python train.py --image_size=32 --grayscale=true --max_steps=36100 --warmup_steps=1800
Rows from block 3 of a small image classifier, named by matrix and row number. Rows with one number belong to one neuron. Each number is 128 + 32 x the weight over its row's rms, rounded and kept within 0 to 255. All counts start at 0. Numbers have three digits each.
After each neuron's rows are labels from the 100 images, of 14848, where the neuron reaches its highest value: "place" is the part of the image that holds the peak. Only what is clearly more common there than usual is listed. The data: crops of objects in photos (Visual Genome). In brackets: how many of the 100, against the usual share in percent.
# fc1: MLP up (model.blocks.3.mlp.fc1.weight, 576x192), inputs 96-191
# fc2: MLP down (model.blocks.3.mlp.fc2.weight, 192x576, transposed), outputs 96-191

fc1.317:128128070128079128128128068128128128091128128128124128128128128071094128128122128124128128128076128128118128121076128128203128159128128208075059128193190128084101128128128109128128060049128076128128167128128054128071115128125177128196128082183128070128128128189128114128128128170128177215
fc2.317:128128128128128128128112124139174137128109128128156128128128125128150128128091176172128128128128128128119128128128102125032128073092128185128128128128112128128128138051128082179128190128137128128128149128131128138053128173054128205128128166128128237128128128146128091072021128128037128128
place: bottom centre (35 vs 11.7)

fc1.454:205128128176128113128128128191128093128128128128128102133159128128128137128149128128155128128131099128221128128128128128128128128138053128050107042128128076128092093078128128128128178128117128128128106107080217152073128128107059094153128128128137128231128202090128128120105138128128128128
fc2.454:076128128128092214128137128138128128192128103173128103075128091128128128128128141216128128089075192123156082128096128128128130136107128082128139201128094168128128128107108128135074072128151128079128128112128128128128141128128077128128128050128128128096128166189128128128047108133153197128
place: middle left (32 vs 11.7); top left (30 vs 9.8)

fc1.322:128163151075130173128119128164128054128128128128189209128128128128121153128128128128128098117110128128128140063107090167128041150128128158199208107128128128128128100190249048192128166128128128117128149107128128128163128128128128151132131128128124128128103174128115200138128091161060086106
fc2.322:078128115039128128128128055128107128150128148128128128128128128145128128248128100128056145135142128128172128091055128143086128193128120157128126110128162109136128179128128149128174128121128128128189128039195128124128128128069183090083128128128121128210128073104128128179159128128128128176
place: centre (38 vs 14.1)

fc1.281:128049128189128128128128128161128153085128130237097061138098128128128155197128147128108128174128128161128128149074128128128128128112128128146075157119128128066174128115128128164128165128059128141128128128128128079128163122139170128128128175128198128128128164108128128128158128100173022128
fc2.281:128128132247128128128128083128128128128128128153128089108128128154169107130177174128157128056051128201072128128157128128128149128128014128128128126128074139159106127129184128128128128128071120128128149208108081128128128128098129128084128193085128099128128138128160126177131128117128128128
place: middle left (43 vs 11.7); bottom left (27 vs 9.8)

fc1.27:128077086152128128148128128184128128111161115128128128128128128197128076097128128082128161086128128146128128128142128130103076128128106066173128191128128128128105128128128198128128172128130175128207083029128128128056052128150128128128128193086192112124168128197128128182103128128160078148
fc2.27:128128128183128128128083075168245128128128128059163128128147128128128128167128062128143128128128128128099129128155128150128128128074080211176070096128154128128128091128150128128128128128188183128128128128109180105128128193149180128128128073128214097128128128128128128163128145128105128212
place: centre (34 vs 14.1)

fc1.563:128141128086128024166128056193128128185128128155128128128131128128179128077099128128172166112128128116062110076052128128186128044128128128125128067156088128066128128128175128128128174128145156099124055128129128128142132125128128216128128128128157185128128135128128114128082152144128128229
fc2.563:128020128105172128145128128155154091128087128128064128141128128183137128128128077146128128217128128128140128128147128128132127099068128152128048162128128066128128039128128128128128215128128178123128092069157113128128174128128128128128128232093128128151117152128100164128128128054128128128
place: top centre (46 vs 11.7)

fc1.293:013165128128090128128131128128128128128128128082089128128092128128128128201128128128069128130077128128128128128174128109128128126128137091058128195098099132137128128116082171116163086103128122128232128125128128128128128179173145128128128060128128128128128182128128168154169117128067107112
fc2.293:128128131061128155068168128128084085128128128128095128128183128128153128128073135128128128128128128118128128128132128087145128095102128051128128128128128128128128128193128193128128128097128128209195146128128081128128128131152118128128161128046128128091110010113128183128128165128128128132
place: top centre (32 vs 11.7)

fc1.100:092128128171134128084067080177128031128179128171069128128128128151128136091165128128128190128066128128076137128128128091056187128128021128128128220047153142179172128159128109128169109128128149201165128170057111128128129159106128128055074128128158128127177128128171100128128079102176204128
fc2.100:128128086182128144207170106128195135128047128128128109128112049181128128128161070128136123172160128128185128128128128128128128128128128216102128128128164083128128128127081128127090126143115178170128165128079183088135166128128094105194128131128098103127128128128167128128128189128074128152
place: bottom centre (31 vs 11.7)

fc1.282:211128128128128157059128128130128105128128085075128128127128095128187128128107128119128128044177068044128128199128128128074128128128128122128128069128127128128200128128128128128128184128160096125128128128128128128056128206128128153146128128128201128128150128128128128090085121090100177131
fc2.282:071128128097086108122128129128128128212182189185109138128128128128128062028180128127121128128128128151134169128151128128131128105128187128128128047208128100068128128130128128071128128117128128128063095145128053139128128128128102128090189066128128125128128132121128069128069098128128128091
place: middle left (33 vs 11.7)

fc1.309:106042128178128128128128128128128150132165128128101128128177210128128050128116109171185128078128174111094128150128143128128093102128139152128190128128128128172128128146175047084194128128128128128203116110110128128182063128128172144164128128128128114048128043128128128172128128128200084195
fc2.309:141183128254128176182121128078128128128140128128128067181161128128050062128128128155022128151128128128118128128128081134128128128128128128128128128138128128131129128119073128128128232128128128128180128080128128128213128128128128128164128128182104128140128146128128128128130128128128159120
place: bottom centre (29 vs 11.7)

fc1.292:180098128128128128092128128139128128207128185196144128114128193128213128128128138180031178128106128159128128146128082092067104124111110101092128177128050128200128128108128128128047128128128128173198128128171155128166188128152128091128093128128128137128144098128135128128128191076128167128
fc2.292:026154128130128065128051074096128099071128128128128128163128089178128128106159128156195128128128074128128128103113132128180128126088128128128128128128156166128145128128128135128128110128089096202128154146128128128020169128128128198204128215135128128077124128105173128056095128132128128128
place: top centre (43 vs 11.7)

fc1.464:189163063128128173128128206111089128128128128111128137203128102128098128128106128128166097172095215102128128128149175128161128065128128166108056095089109128094128128128151128128110128080135179138128090128128133128128040128087104128128154128070143167128113146128128128128103140121128159100
fc2.464:128128128128128103128141128111184175128128128114051128107128128128128164128128155020128107128128073128128122128128129128128166128169128097159128186128128076128176128128151180122128128089149128117128184128116128071060128132128128061128138176067128116128174168128128101128128128128128128128
place: middle left (28 vs 11.7)