Rows from block 2 of a small image classifier, named by matrix and row number. Rows with one number belong to one neuron. Each number is 500 + 40 x the weight over its row's rms, rounded and kept within 0 to 999. All counts start at 0. Numbers have three digits each.
After each neuron's rows are labels from the 100 images, of 14848, where the neuron reaches its highest value: "patch colour" is the nearest of a few named colours to the mean colour under the peak. Only what is clearly more common there than usual is listed. The data: crops of objects in photos (Visual Genome).
# fc1: MLP up (model.blocks.2.mlp.fc1.weight, 576x192), inputs 0-95
# fc2: MLP down (model.blocks.2.mlp.fc2.weight, 192x576, transposed), outputs 0-95

fc1.357:480500476512576500500500535543500500470436500500500500436578500500500559464500500500500389396554500500500500500406531516460500445500500516512605500469500500500500500479527424500477500476500444541520500500507500631500548605500500500500500500462457554500469500449464500500476467500500500500
fc2.357:397500524479500500500500460500500372500511537500446500436565500500500542508500492415542516506500500500500500576507500513546500523558500501485421565497500423500545474515500437400500500500497514500500458504466484500500479392500456521519500439500478553559500463500398465629500395513578397500
patch colour: black

fc1.482:563442385515497500500500500500533500500455500500529500500500500516500438500500500500597433500500499500563555500556500500500500524522500500500500491496521500413500500500426500500500500500436500588500500548500538540401524500500500500569500500500548500569398500500453500532455583500500505500
fc2.482:476415548500528500500532472500598555500500437552592500500500556500500404500500435516577536588500509533500500520471500500500526500456487528457554500500500500500554541410562568509500582574500500500500616500500506445500470556500591500583453564605418500533500500459429500530487493500500500500
patch colour: black

fc1.111:500500500417543550500527500500500500452500530500480535438529577516457523500500500500500534500543500500500500500500468579500465500500465500500570500464500507500500475531500589500500500395500500500500500500500500540545500500527500587533500552500500500506500500500500430500500500500494507505
fc2.111:500500464565500574492500500521500568429500504541597597377479500500500471500500547500568413500538500418500392500500500468500511500582500500578500457542500466500500500500383547370545386513500500483571500500510508500500539548489500417500543500508508520500460500547500490500500481492500500500
patch colour: black

fc1.342:500476507476556500510500489500446500484500500456534500562514541500466500448500542500556465500422500489500418455455500500466500500500552593548500650492546443500449500580485500500500500499500485500500500500444500454500458551486500534501500464651500500491500500457500500500516500435609606454
fc2.342:500500578483500500455500559577500500500563500476445500438500500500528500500535543500486500500605563500500500500500500500500499436452500500513492462474562500500500406576500490488500507500464500500442500592500563500447500500475498500522461525524500405423500500500500386471543500500434500500
patch colour: white

fc1.410:475501500500404500603481578468500440500519437500531576452500500545545501500500500411527500500536418500500554500500500500500500593500512432500467500525500544500526500500436453500548501500460408538500404500518458500421494391587522474500537500523500500500429500500500500538500500545473497500
fc2.410:533500474529500500480500452466534574596500500434500591500461388343483500500500500570520435501500555602500566451466500540465515500420460500500516508468500473456529500500500500500500500504546575525527448568449500500522465523500525509500500497428424412500500457500572500500500432500466466582
patch colour: white

fc1.68:500403565520500500502562500444607500500500394534500509500532500500582500500500500500484500589500514500510500518500500411500500466531446500500555500500552500500512500406555500512500500500500422500500453500478545500460426500500457500502500500500448501510500500500523444458500500500500479500
fc2.68:529593500551527569506513491488500500500500488537500500453500495500556500529455500521500500500500462500500500489500500525500500500495500485446500500500500350565546433500500523500500500574500394500421500458439429500483500439424606442500541478500548500632420500531500500500513545500500560500
patch colour: black

fc1.11:500519418476500500481500473568553441500500500463556533557475510564538470500518500500500500500500471500500511500598500500500473606544471458500500500500568500602500500500500550542500500539589432500431426500484540500463472500447500425476500479499586528509365500564500557500500413508500500493
fc2.11:500500496500503500440568408584500451500461500528500500500393500500500500628500500577500515500524500483500472500532397500599553500490498500500576570500500436543550500500413500500541428500490500546500629500614500500408500500577535580500500500567466500562500576500500470500500440500516456423
patch colour: black

fc1.4:460468500500500500334500521500500500387518500540515500443500589500500451500616500500500512500500500500500500500524452564410471553490500438447500612500542500402562500571573500513500435500456500500500500434548439500500500538500471500552453545500500578443513500443500500474500500500500491500
fc2.4:500535500514575500500500452500500500500560500500501500434567500500496455500539518500417500575481589514434482500500520500444500560500500437500500446500500432424440500500451474552499500493518472500500500524500541423488500624523500500506500500470454557500500500382500524501559584564438500500
patch colour: black

fc1.355:532500500500500500377500500500457574502539456500500452522521500500527567500545457500588443485500454500621511430463451501500495550500500500429544500500500500500500464480543500500500500597500500501490521500500484500500500500539447500471465500500446500500500500526500500486431575500500615426
fc2.355:590500500478500500454476500500597409464460504444500543460500500495500500555500500500500551500398481500559500500523516500458537500500474500500465547523507500500474500500520501500500327472408494497494474603496468500500507500434463500500492500549428523500500570500500568551469500500483528500
patch colour: black

fc1.35:527500500500474500500544500515555500474500476422500431495500500527500551500500495471511500500500488400500508500475500500500500500550476628500526432499500500394500617511500500500437545500500412500552520500500427500555404500456500549500434462405554500500517460452405529500519496500552554499
fc2.35:434447446486469500430500500489500519517426500428481500464449500500422500500494574500500547542500500480500559500500480500500500473500500377468500500464583500500493500500413500419500465456500500500464430505500629436500500528500490500549500500500463500500500401500500486500489500500618378539
patch colour: grey

fc1.446:448478508500500500515467500500399415500500439620500525500604544500500550500500527474433488500475457407576500500457533590500630445520496500500476539500500500500469464436480500500553500521517545512500635500500457534500419504505552500500401503500500500500500500500529526398500500500500500500
fc2.446:407484571504500500414482500510457585500500478500537500401500500500500500403507500549500516500504342500458500500509502554423500500500447500510500556546538500469493500496500440500491500565512500500500500500419500588547500500535509500566523500500500392491519500500500447469541523500500500538
patch colour: white

fc1.498:500500500582500447500500500500455500500500571542500478500500500437565500500558525459500487484500483464500543500500507501529440474500573481500500614514487500448500458497585500563560453500500500500470500500550600474552492506500476563496544430500573505500571500500573443500500500500500500437
fc2.498:440500500500523500553578454500549501570500500445500500500586438500443500500484582500501507411500500500500500508500447500500500500603386500500499500467515500500500538430500465500590570500500500430426500503498523566500429639500500500590451556508462500500500592500429500555500484486500500524
patch colour: black