Rows from block 2 of a small image classifier, named by matrix and row number. Rows with one number belong to one neuron. Each number is 500 + 25 x the weight over its row's rms, rounded and kept within 0 to 999. All counts start at 0. Numbers have three digits each. After the name is the row's rms in percent of the matrix's.
After each neuron's rows are labels from the 100 images, of 14848, where the neuron reaches its highest value: "patch colour" is the nearest of a few named colours to the mean colour under the peak; "place" is the part of the image that holds the peak. Only what is clearly more common there than usual is listed. The data: crops of objects in photos (Visual Genome).
# fc1: MLP up (model.blocks.2.mlp.fc1.weight, 576x192), inputs 0-95
# fc2: MLP down (model.blocks.2.mlp.fc2.weight, 192x576, transposed), outputs 0-95

fc1.517 092:500500500511500500504500500500545500529497472445524500537453500500506500466500504500500500500500500500537491500500500507425479502491485523512518473500500547446500519500500500486500500462500480500437500500544502500500500500500483488480496500533517500557500505500453553500500500500536500500
fc2.517 107:514503493500500493500481500497500514579500531500500500500508500500494512460500510524476491500500500521500500500500458508508500533500439563500500515500542588426485500500500500500538500500465543500527500507426471500431500447487452500461500500526500455532534500500452500500560480500500484507
patch colour: white
place: centre

fc1.572 093:500500454519464542481499500453500500500500500500500500486530543528500540491415500422527500493483500437500500527501500500551500516500500500437512504500537503487500496515500500555500524500500445485534500549500461486500479500500487500500567500472500561535537500493465522512485500540500500473
fc2.572 111:516500492512434513500500504500500500500500500500500443548457500500520495500527481500500500475497500500500520441533500500458551500469500530500500447500500500500500500500500500528476500502551564430521451500547562496500500507478500515500480500500535500537500515457463500546500500540509551500
patch colour: black
place: middle right

fc1.56 098:482464500521500463458500514515500500500539500537500500500554500500474500443500500500500513500495500500500472500500509500500447500500500500500500500500500500487500495500500500500500500412520500545511500549500500500430500500500500550490500500500500500513470500500519539496500500500500466467
fc2.56 096:533500500509471500500500493475497500500500438500500531481500491486500500446455470500500500551524500538510500485481500517506500509535500500490486459500500511515500500557500500500500500499500469500454500473500476471500554495555532500500553543482481517442559461512531484500589500500545500539
patch colour: white
place: bottom right

fc1.129 104:500500500545482500500500469500554458500492500500524516530500500500521500500500556473532500500500483500473500500500446500500520500545500500411500528500484500483500500500483500500500499483500511525500529470500428500500465500500500500500500500510490500500401500500500500491471500500532500535
fc2.129 099:523462500500520500543500499553500500500547537500484500500500579460535408497500500501500531536500500493500568500500500500500500490500566500489420479500561500500500540500481479489468500523500500500500449500500504483534462500500443492500500500500500500500500500500463517536500500500500512500
patch colour: black
place: bottom centre

fc1.550 103:464496587500500479500500473530512532522552455500523500490543527454555500504514567492500500531497535500433500500500500500500466529493517497486500500561509495500500425523506500523500500536500460462500500500500495500544500526469562474518476500532559500500500500500527491483465467500500402478
fc2.550 091:525500500534500500520500500541484500500500449500524500551557545515489467500502500506500500483516500529436535508500500500492432577500534471472500500577500522500562500500500532500500513500416512501500455500479502500500500457492500500514500500500500500500500452500542500500505500500500471490
patch colour: black
place: top centre

fc1.274 111:469540455566500466524538500500485500500528551472500500460533500490478500500448500511500500500500500500500495495500467492526500500464561500500500500459500500500560500500462500500518447413500526500500516500500500516445522474500463421500514500500500500521500500500500500470466500500500500531
fc2.274 099:500439513500441500515477465500481472458480500500500491534500549500471505534500529464500500488550515444520472500478500500500500516549500500500500510470457500500500500518597500500500489500520492490500466500449500500500500500505500459500489500500502553518500422500500512500483500555500500500
patch colour: white
place: bottom right

fc1.268 100:521500559525500525487500500500503478500500500500517469500513500500513536493500486500500500500464500528528500500495500501462465500487500500500500500500500500500486525506500485464500500483500466468541472500500397446477548541488500470500512466491574500439500500456537506500500500523500500500
fc2.268 105:500503530500462500512500560500500500500500468500497503500501500500556500500491500558446500500500540500491500496492490500499553478500500500500525536500495500500498458500500500481500522500500478500500540491524498500472500508549514500500500500500483558500477456500560500500500500500503517500
patch colour: white
place: top centre

fc1.564 093:480520453473517501500453500478500477500445500457453562500500500524422518503480500500500500500478500501505500500554477431491500500500540500549500489420500516507500546500500473427503500454500500500485500474509471479500500500519445455500500500500500500500500521522500477500475502456520513509
fc2.564 108:500500539520500500467537500500489500465500500433538473467465500482500515496514497500500500500486500533483503562500528500500544500481507500500500541533500500488500469500500482500423500464500506508500500560500466500500500488524454549518500475488531500546500464500500550518530500500500504500
patch colour: white
place: bottom left