python train.py --dataset="crops of objects in photos (Visual Genome)" --arch="convnext" --layers=8 --init="kaiming_normal" --muon_scale="match_rms_adamw" --gradient_centralization=true --adamw_weight_decay_other_params=0.05
Rows from block 3 of a small image classifier, named by matrix and row number. Rows with one number belong to one neuron. Each number is 200 + 40 x the weight over its row's rms, rounded and kept within 0 to 999. All counts start at 0. After the name is the row's rms in percent of the matrix's.
After each neuron's rows are labels from the 100 images, of 14848, where the neuron reaches its highest value: "colour at peak" is the nearest of a few named colours to the mean colour under the peak. Only what is clearly more common there than usual is listed. The data: crops of objects in photos (Visual Genome). In brackets: how many of the 100, against the usual share in percent.
# fc1: MLP up (model.blocks.3.mlp.fc1.weight, 576x192), inputs 0-95
# fc2: MLP down (model.blocks.3.mlp.fc2.weight, 192x576, transposed), outputs 0-95

fc1.505,095,200,126,200,160,238,200,308,298,178,200,130,200,262,200,200,237,147,200,200,247,200,200,200,200,200,200,200,200,217,249,200,148,277,200,255,149,200,200,200,200,200,266,143,199,200,200,200,178,200,141,200,200,266,182,200,200,196,200,247,120,147,186,189,326,200,192,197,257,266,200,265,200,206,200,200,200,246,200,218,200,200,272,249,242,200,233,211,200,200,230,134,136,200,242,204,173
fc2.505,099,158,200,200,200,209,200,200,200,200,165,200,152,268,273,143,200,73,200,205,200,200,200,184,293,200,200,200,265,204,200,200,231,200,125,213,214,247,221,200,265,200,200,110,200,200,279,130,200,200,200,241,213,200,200,205,200,200,200,200,279,200,200,200,294,156,200,252,158,200,195,184,107,198,200,200,200,119,200,209,200,194,200,147,200,168,200,200,146,200,200,200,80,200,200,197,148
colour at peak: white (32 vs 10.3)

fc1.137,093,154,114,200,318,218,237,200,237,156,200,207,224,258,200,200,147,200,200,200,200,208,262,272,200,200,200,200,101,200,200,200,200,150,200,263,200,152,200,213,154,192,200,166,200,258,231,200,0,105,109,136,200,200,200,200,200,200,202,103,200,261,200,285,161,154,200,200,139,198,200,292,200,200,199,205,135,200,216,186,200,200,200,178,200,200,200,200,198,138,162,200,210,178,292,200,200
fc2.137,111,113,194,190,306,200,200,210,200,200,242,200,200,146,200,200,133,200,295,200,176,200,200,220,187,243,200,188,200,171,100,200,200,200,200,269,196,104,198,164,166,200,181,200,200,343,209,200,265,187,196,200,200,200,222,200,167,289,197,200,193,249,200,200,200,216,200,200,117,200,200,167,119,234,200,200,249,200,200,168,200,185,313,200,200,209,200,200,200,200,200,200,292,228,284,200,200
colour at peak: white (26 vs 10.3)

fc1.384,101,252,200,200,247,200,140,176,138,161,232,244,200,261,200,361,200,200,220,200,153,181,204,200,146,200,200,203,200,179,200,193,200,139,250,200,207,168,200,200,257,147,200,200,113,200,200,244,217,200,218,189,200,200,200,228,200,162,200,200,283,144,200,210,200,200,200,200,200,162,200,200,236,192,200,183,298,200,150,252,311,200,220,200,269,109,214,200,200,110,200,200,236,200,136,268,200
fc2.384,100,200,200,229,200,250,200,200,200,200,169,275,200,200,200,250,200,150,232,189,243,200,200,200,275,118,160,193,200,138,145,108,200,209,152,185,164,200,130,200,200,114,200,200,200,229,95,87,200,200,252,200,200,200,200,105,150,200,125,200,263,200,128,121,200,200,216,190,210,177,200,200,200,169,200,243,200,210,200,200,200,200,185,200,165,294,183,200,234,200,141,200,152,200,200,139,200
colour at peak: white (30 vs 10.3)

fc1.360,097,196,200,236,200,200,200,214,260,200,200,200,299,258,200,200,200,191,200,242,166,256,255,200,200,210,200,200,280,156,200,200,200,214,200,180,200,200,129,231,129,200,242,200,200,200,200,113,200,200,200,105,161,134,284,200,200,205,173,200,200,200,181,259,200,200,200,50,166,150,203,248,267,73,208,200,200,242,141,200,274,235,208,200,147,200,200,176,200,306,275,200,195,252,200,200,200
fc2.360,113,179,259,177,152,227,200,200,200,275,177,200,288,150,242,220,200,256,146,200,338,200,238,200,119,296,200,237,200,193,200,287,200,200,164,195,200,197,200,158,158,133,169,200,180,266,153,200,200,200,222,131,200,200,232,127,200,247,223,200,108,200,200,200,167,218,200,200,260,200,191,128,188,253,215,200,277,230,200,200,164,224,153,200,144,200,200,200,200,192,200,254,172,200,200,200,200
colour at peak: white (34 vs 10.3)

fc1.40,090,135,272,115,200,154,200,200,199,218,200,255,200,245,204,200,200,200,200,154,200,200,200,188,200,218,200,198,200,200,269,200,228,200,200,151,244,147,201,200,200,200,200,200,303,200,200,200,224,200,225,200,272,200,200,55,200,294,260,200,200,200,200,200,200,200,157,200,130,209,200,200,121,200,200,200,200,200,253,200,200,115,237,133,200,271,142,200,200,200,200,200,213,200,200,244,200
fc2.40,110,269,200,322,200,200,246,229,183,150,200,252,200,262,191,245,125,200,186,145,145,200,200,247,319,183,200,166,200,200,197,200,154,288,200,200,308,200,200,200,200,200,121,192,223,200,164,200,205,188,200,200,117,100,209,200,152,200,200,286,213,259,260,227,200,158,200,238,216,154,200,200,200,200,200,262,182,200,200,200,200,231,200,200,200,175,289,240,200,183,176,150,200,200,196,200,180
colour at peak: white (47 vs 10.3)

fc1.2,090,200,225,200,255,88,200,200,200,200,200,204,200,200,118,118,200,167,368,201,122,200,200,200,200,200,153,113,198,189,200,200,122,262,253,229,200,200,200,200,182,184,200,191,200,88,200,200,161,200,172,200,200,200,226,185,200,231,225,260,200,200,200,200,200,208,197,231,225,200,179,200,200,286,273,253,200,200,112,241,196,241,200,248,200,215,200,200,200,200,200,200,242,147,200,250,200
fc2.2,106,200,200,148,200,222,165,236,200,200,200,312,179,229,200,242,200,200,200,207,322,200,248,201,172,200,253,200,235,200,143,200,200,191,200,175,200,183,254,194,200,269,135,284,119,200,200,115,200,116,200,111,166,200,200,200,265,288,261,200,121,191,200,200,175,182,221,200,126,200,200,200,158,95,160,200,201,200,200,141,211,200,169,200,200,200,319,200,200,200,291,200,200,200,200,144,200
colour at peak: black (59 vs 28.5)

fc1.122,092,273,259,200,200,200,200,200,200,171,200,108,200,97,250,200,80,200,198,200,200,200,106,200,200,200,253,225,200,192,200,200,200,200,162,200,200,290,179,200,265,239,200,200,171,159,200,156,210,200,200,245,200,234,200,200,174,130,200,200,200,200,200,200,200,200,119,200,200,200,200,200,222,206,114,200,200,223,200,200,212,200,200,200,99,167,200,137,200,200,200,264,200,268,200,200,200
fc2.122,091,177,200,206,240,227,200,160,200,200,200,246,200,176,233,200,200,146,203,200,200,200,200,200,200,200,200,263,200,178,200,210,178,211,200,200,200,200,92,206,200,175,200,200,189,124,200,240,278,160,200,158,200,161,205,211,200,297,245,200,200,170,200,200,188,118,200,200,305,200,266,200,140,200,200,200,223,191,125,47,200,200,93,195,317,142,200,200,200,200,200,153,200,200,169,200,248
colour at peak: white (26 vs 10.3)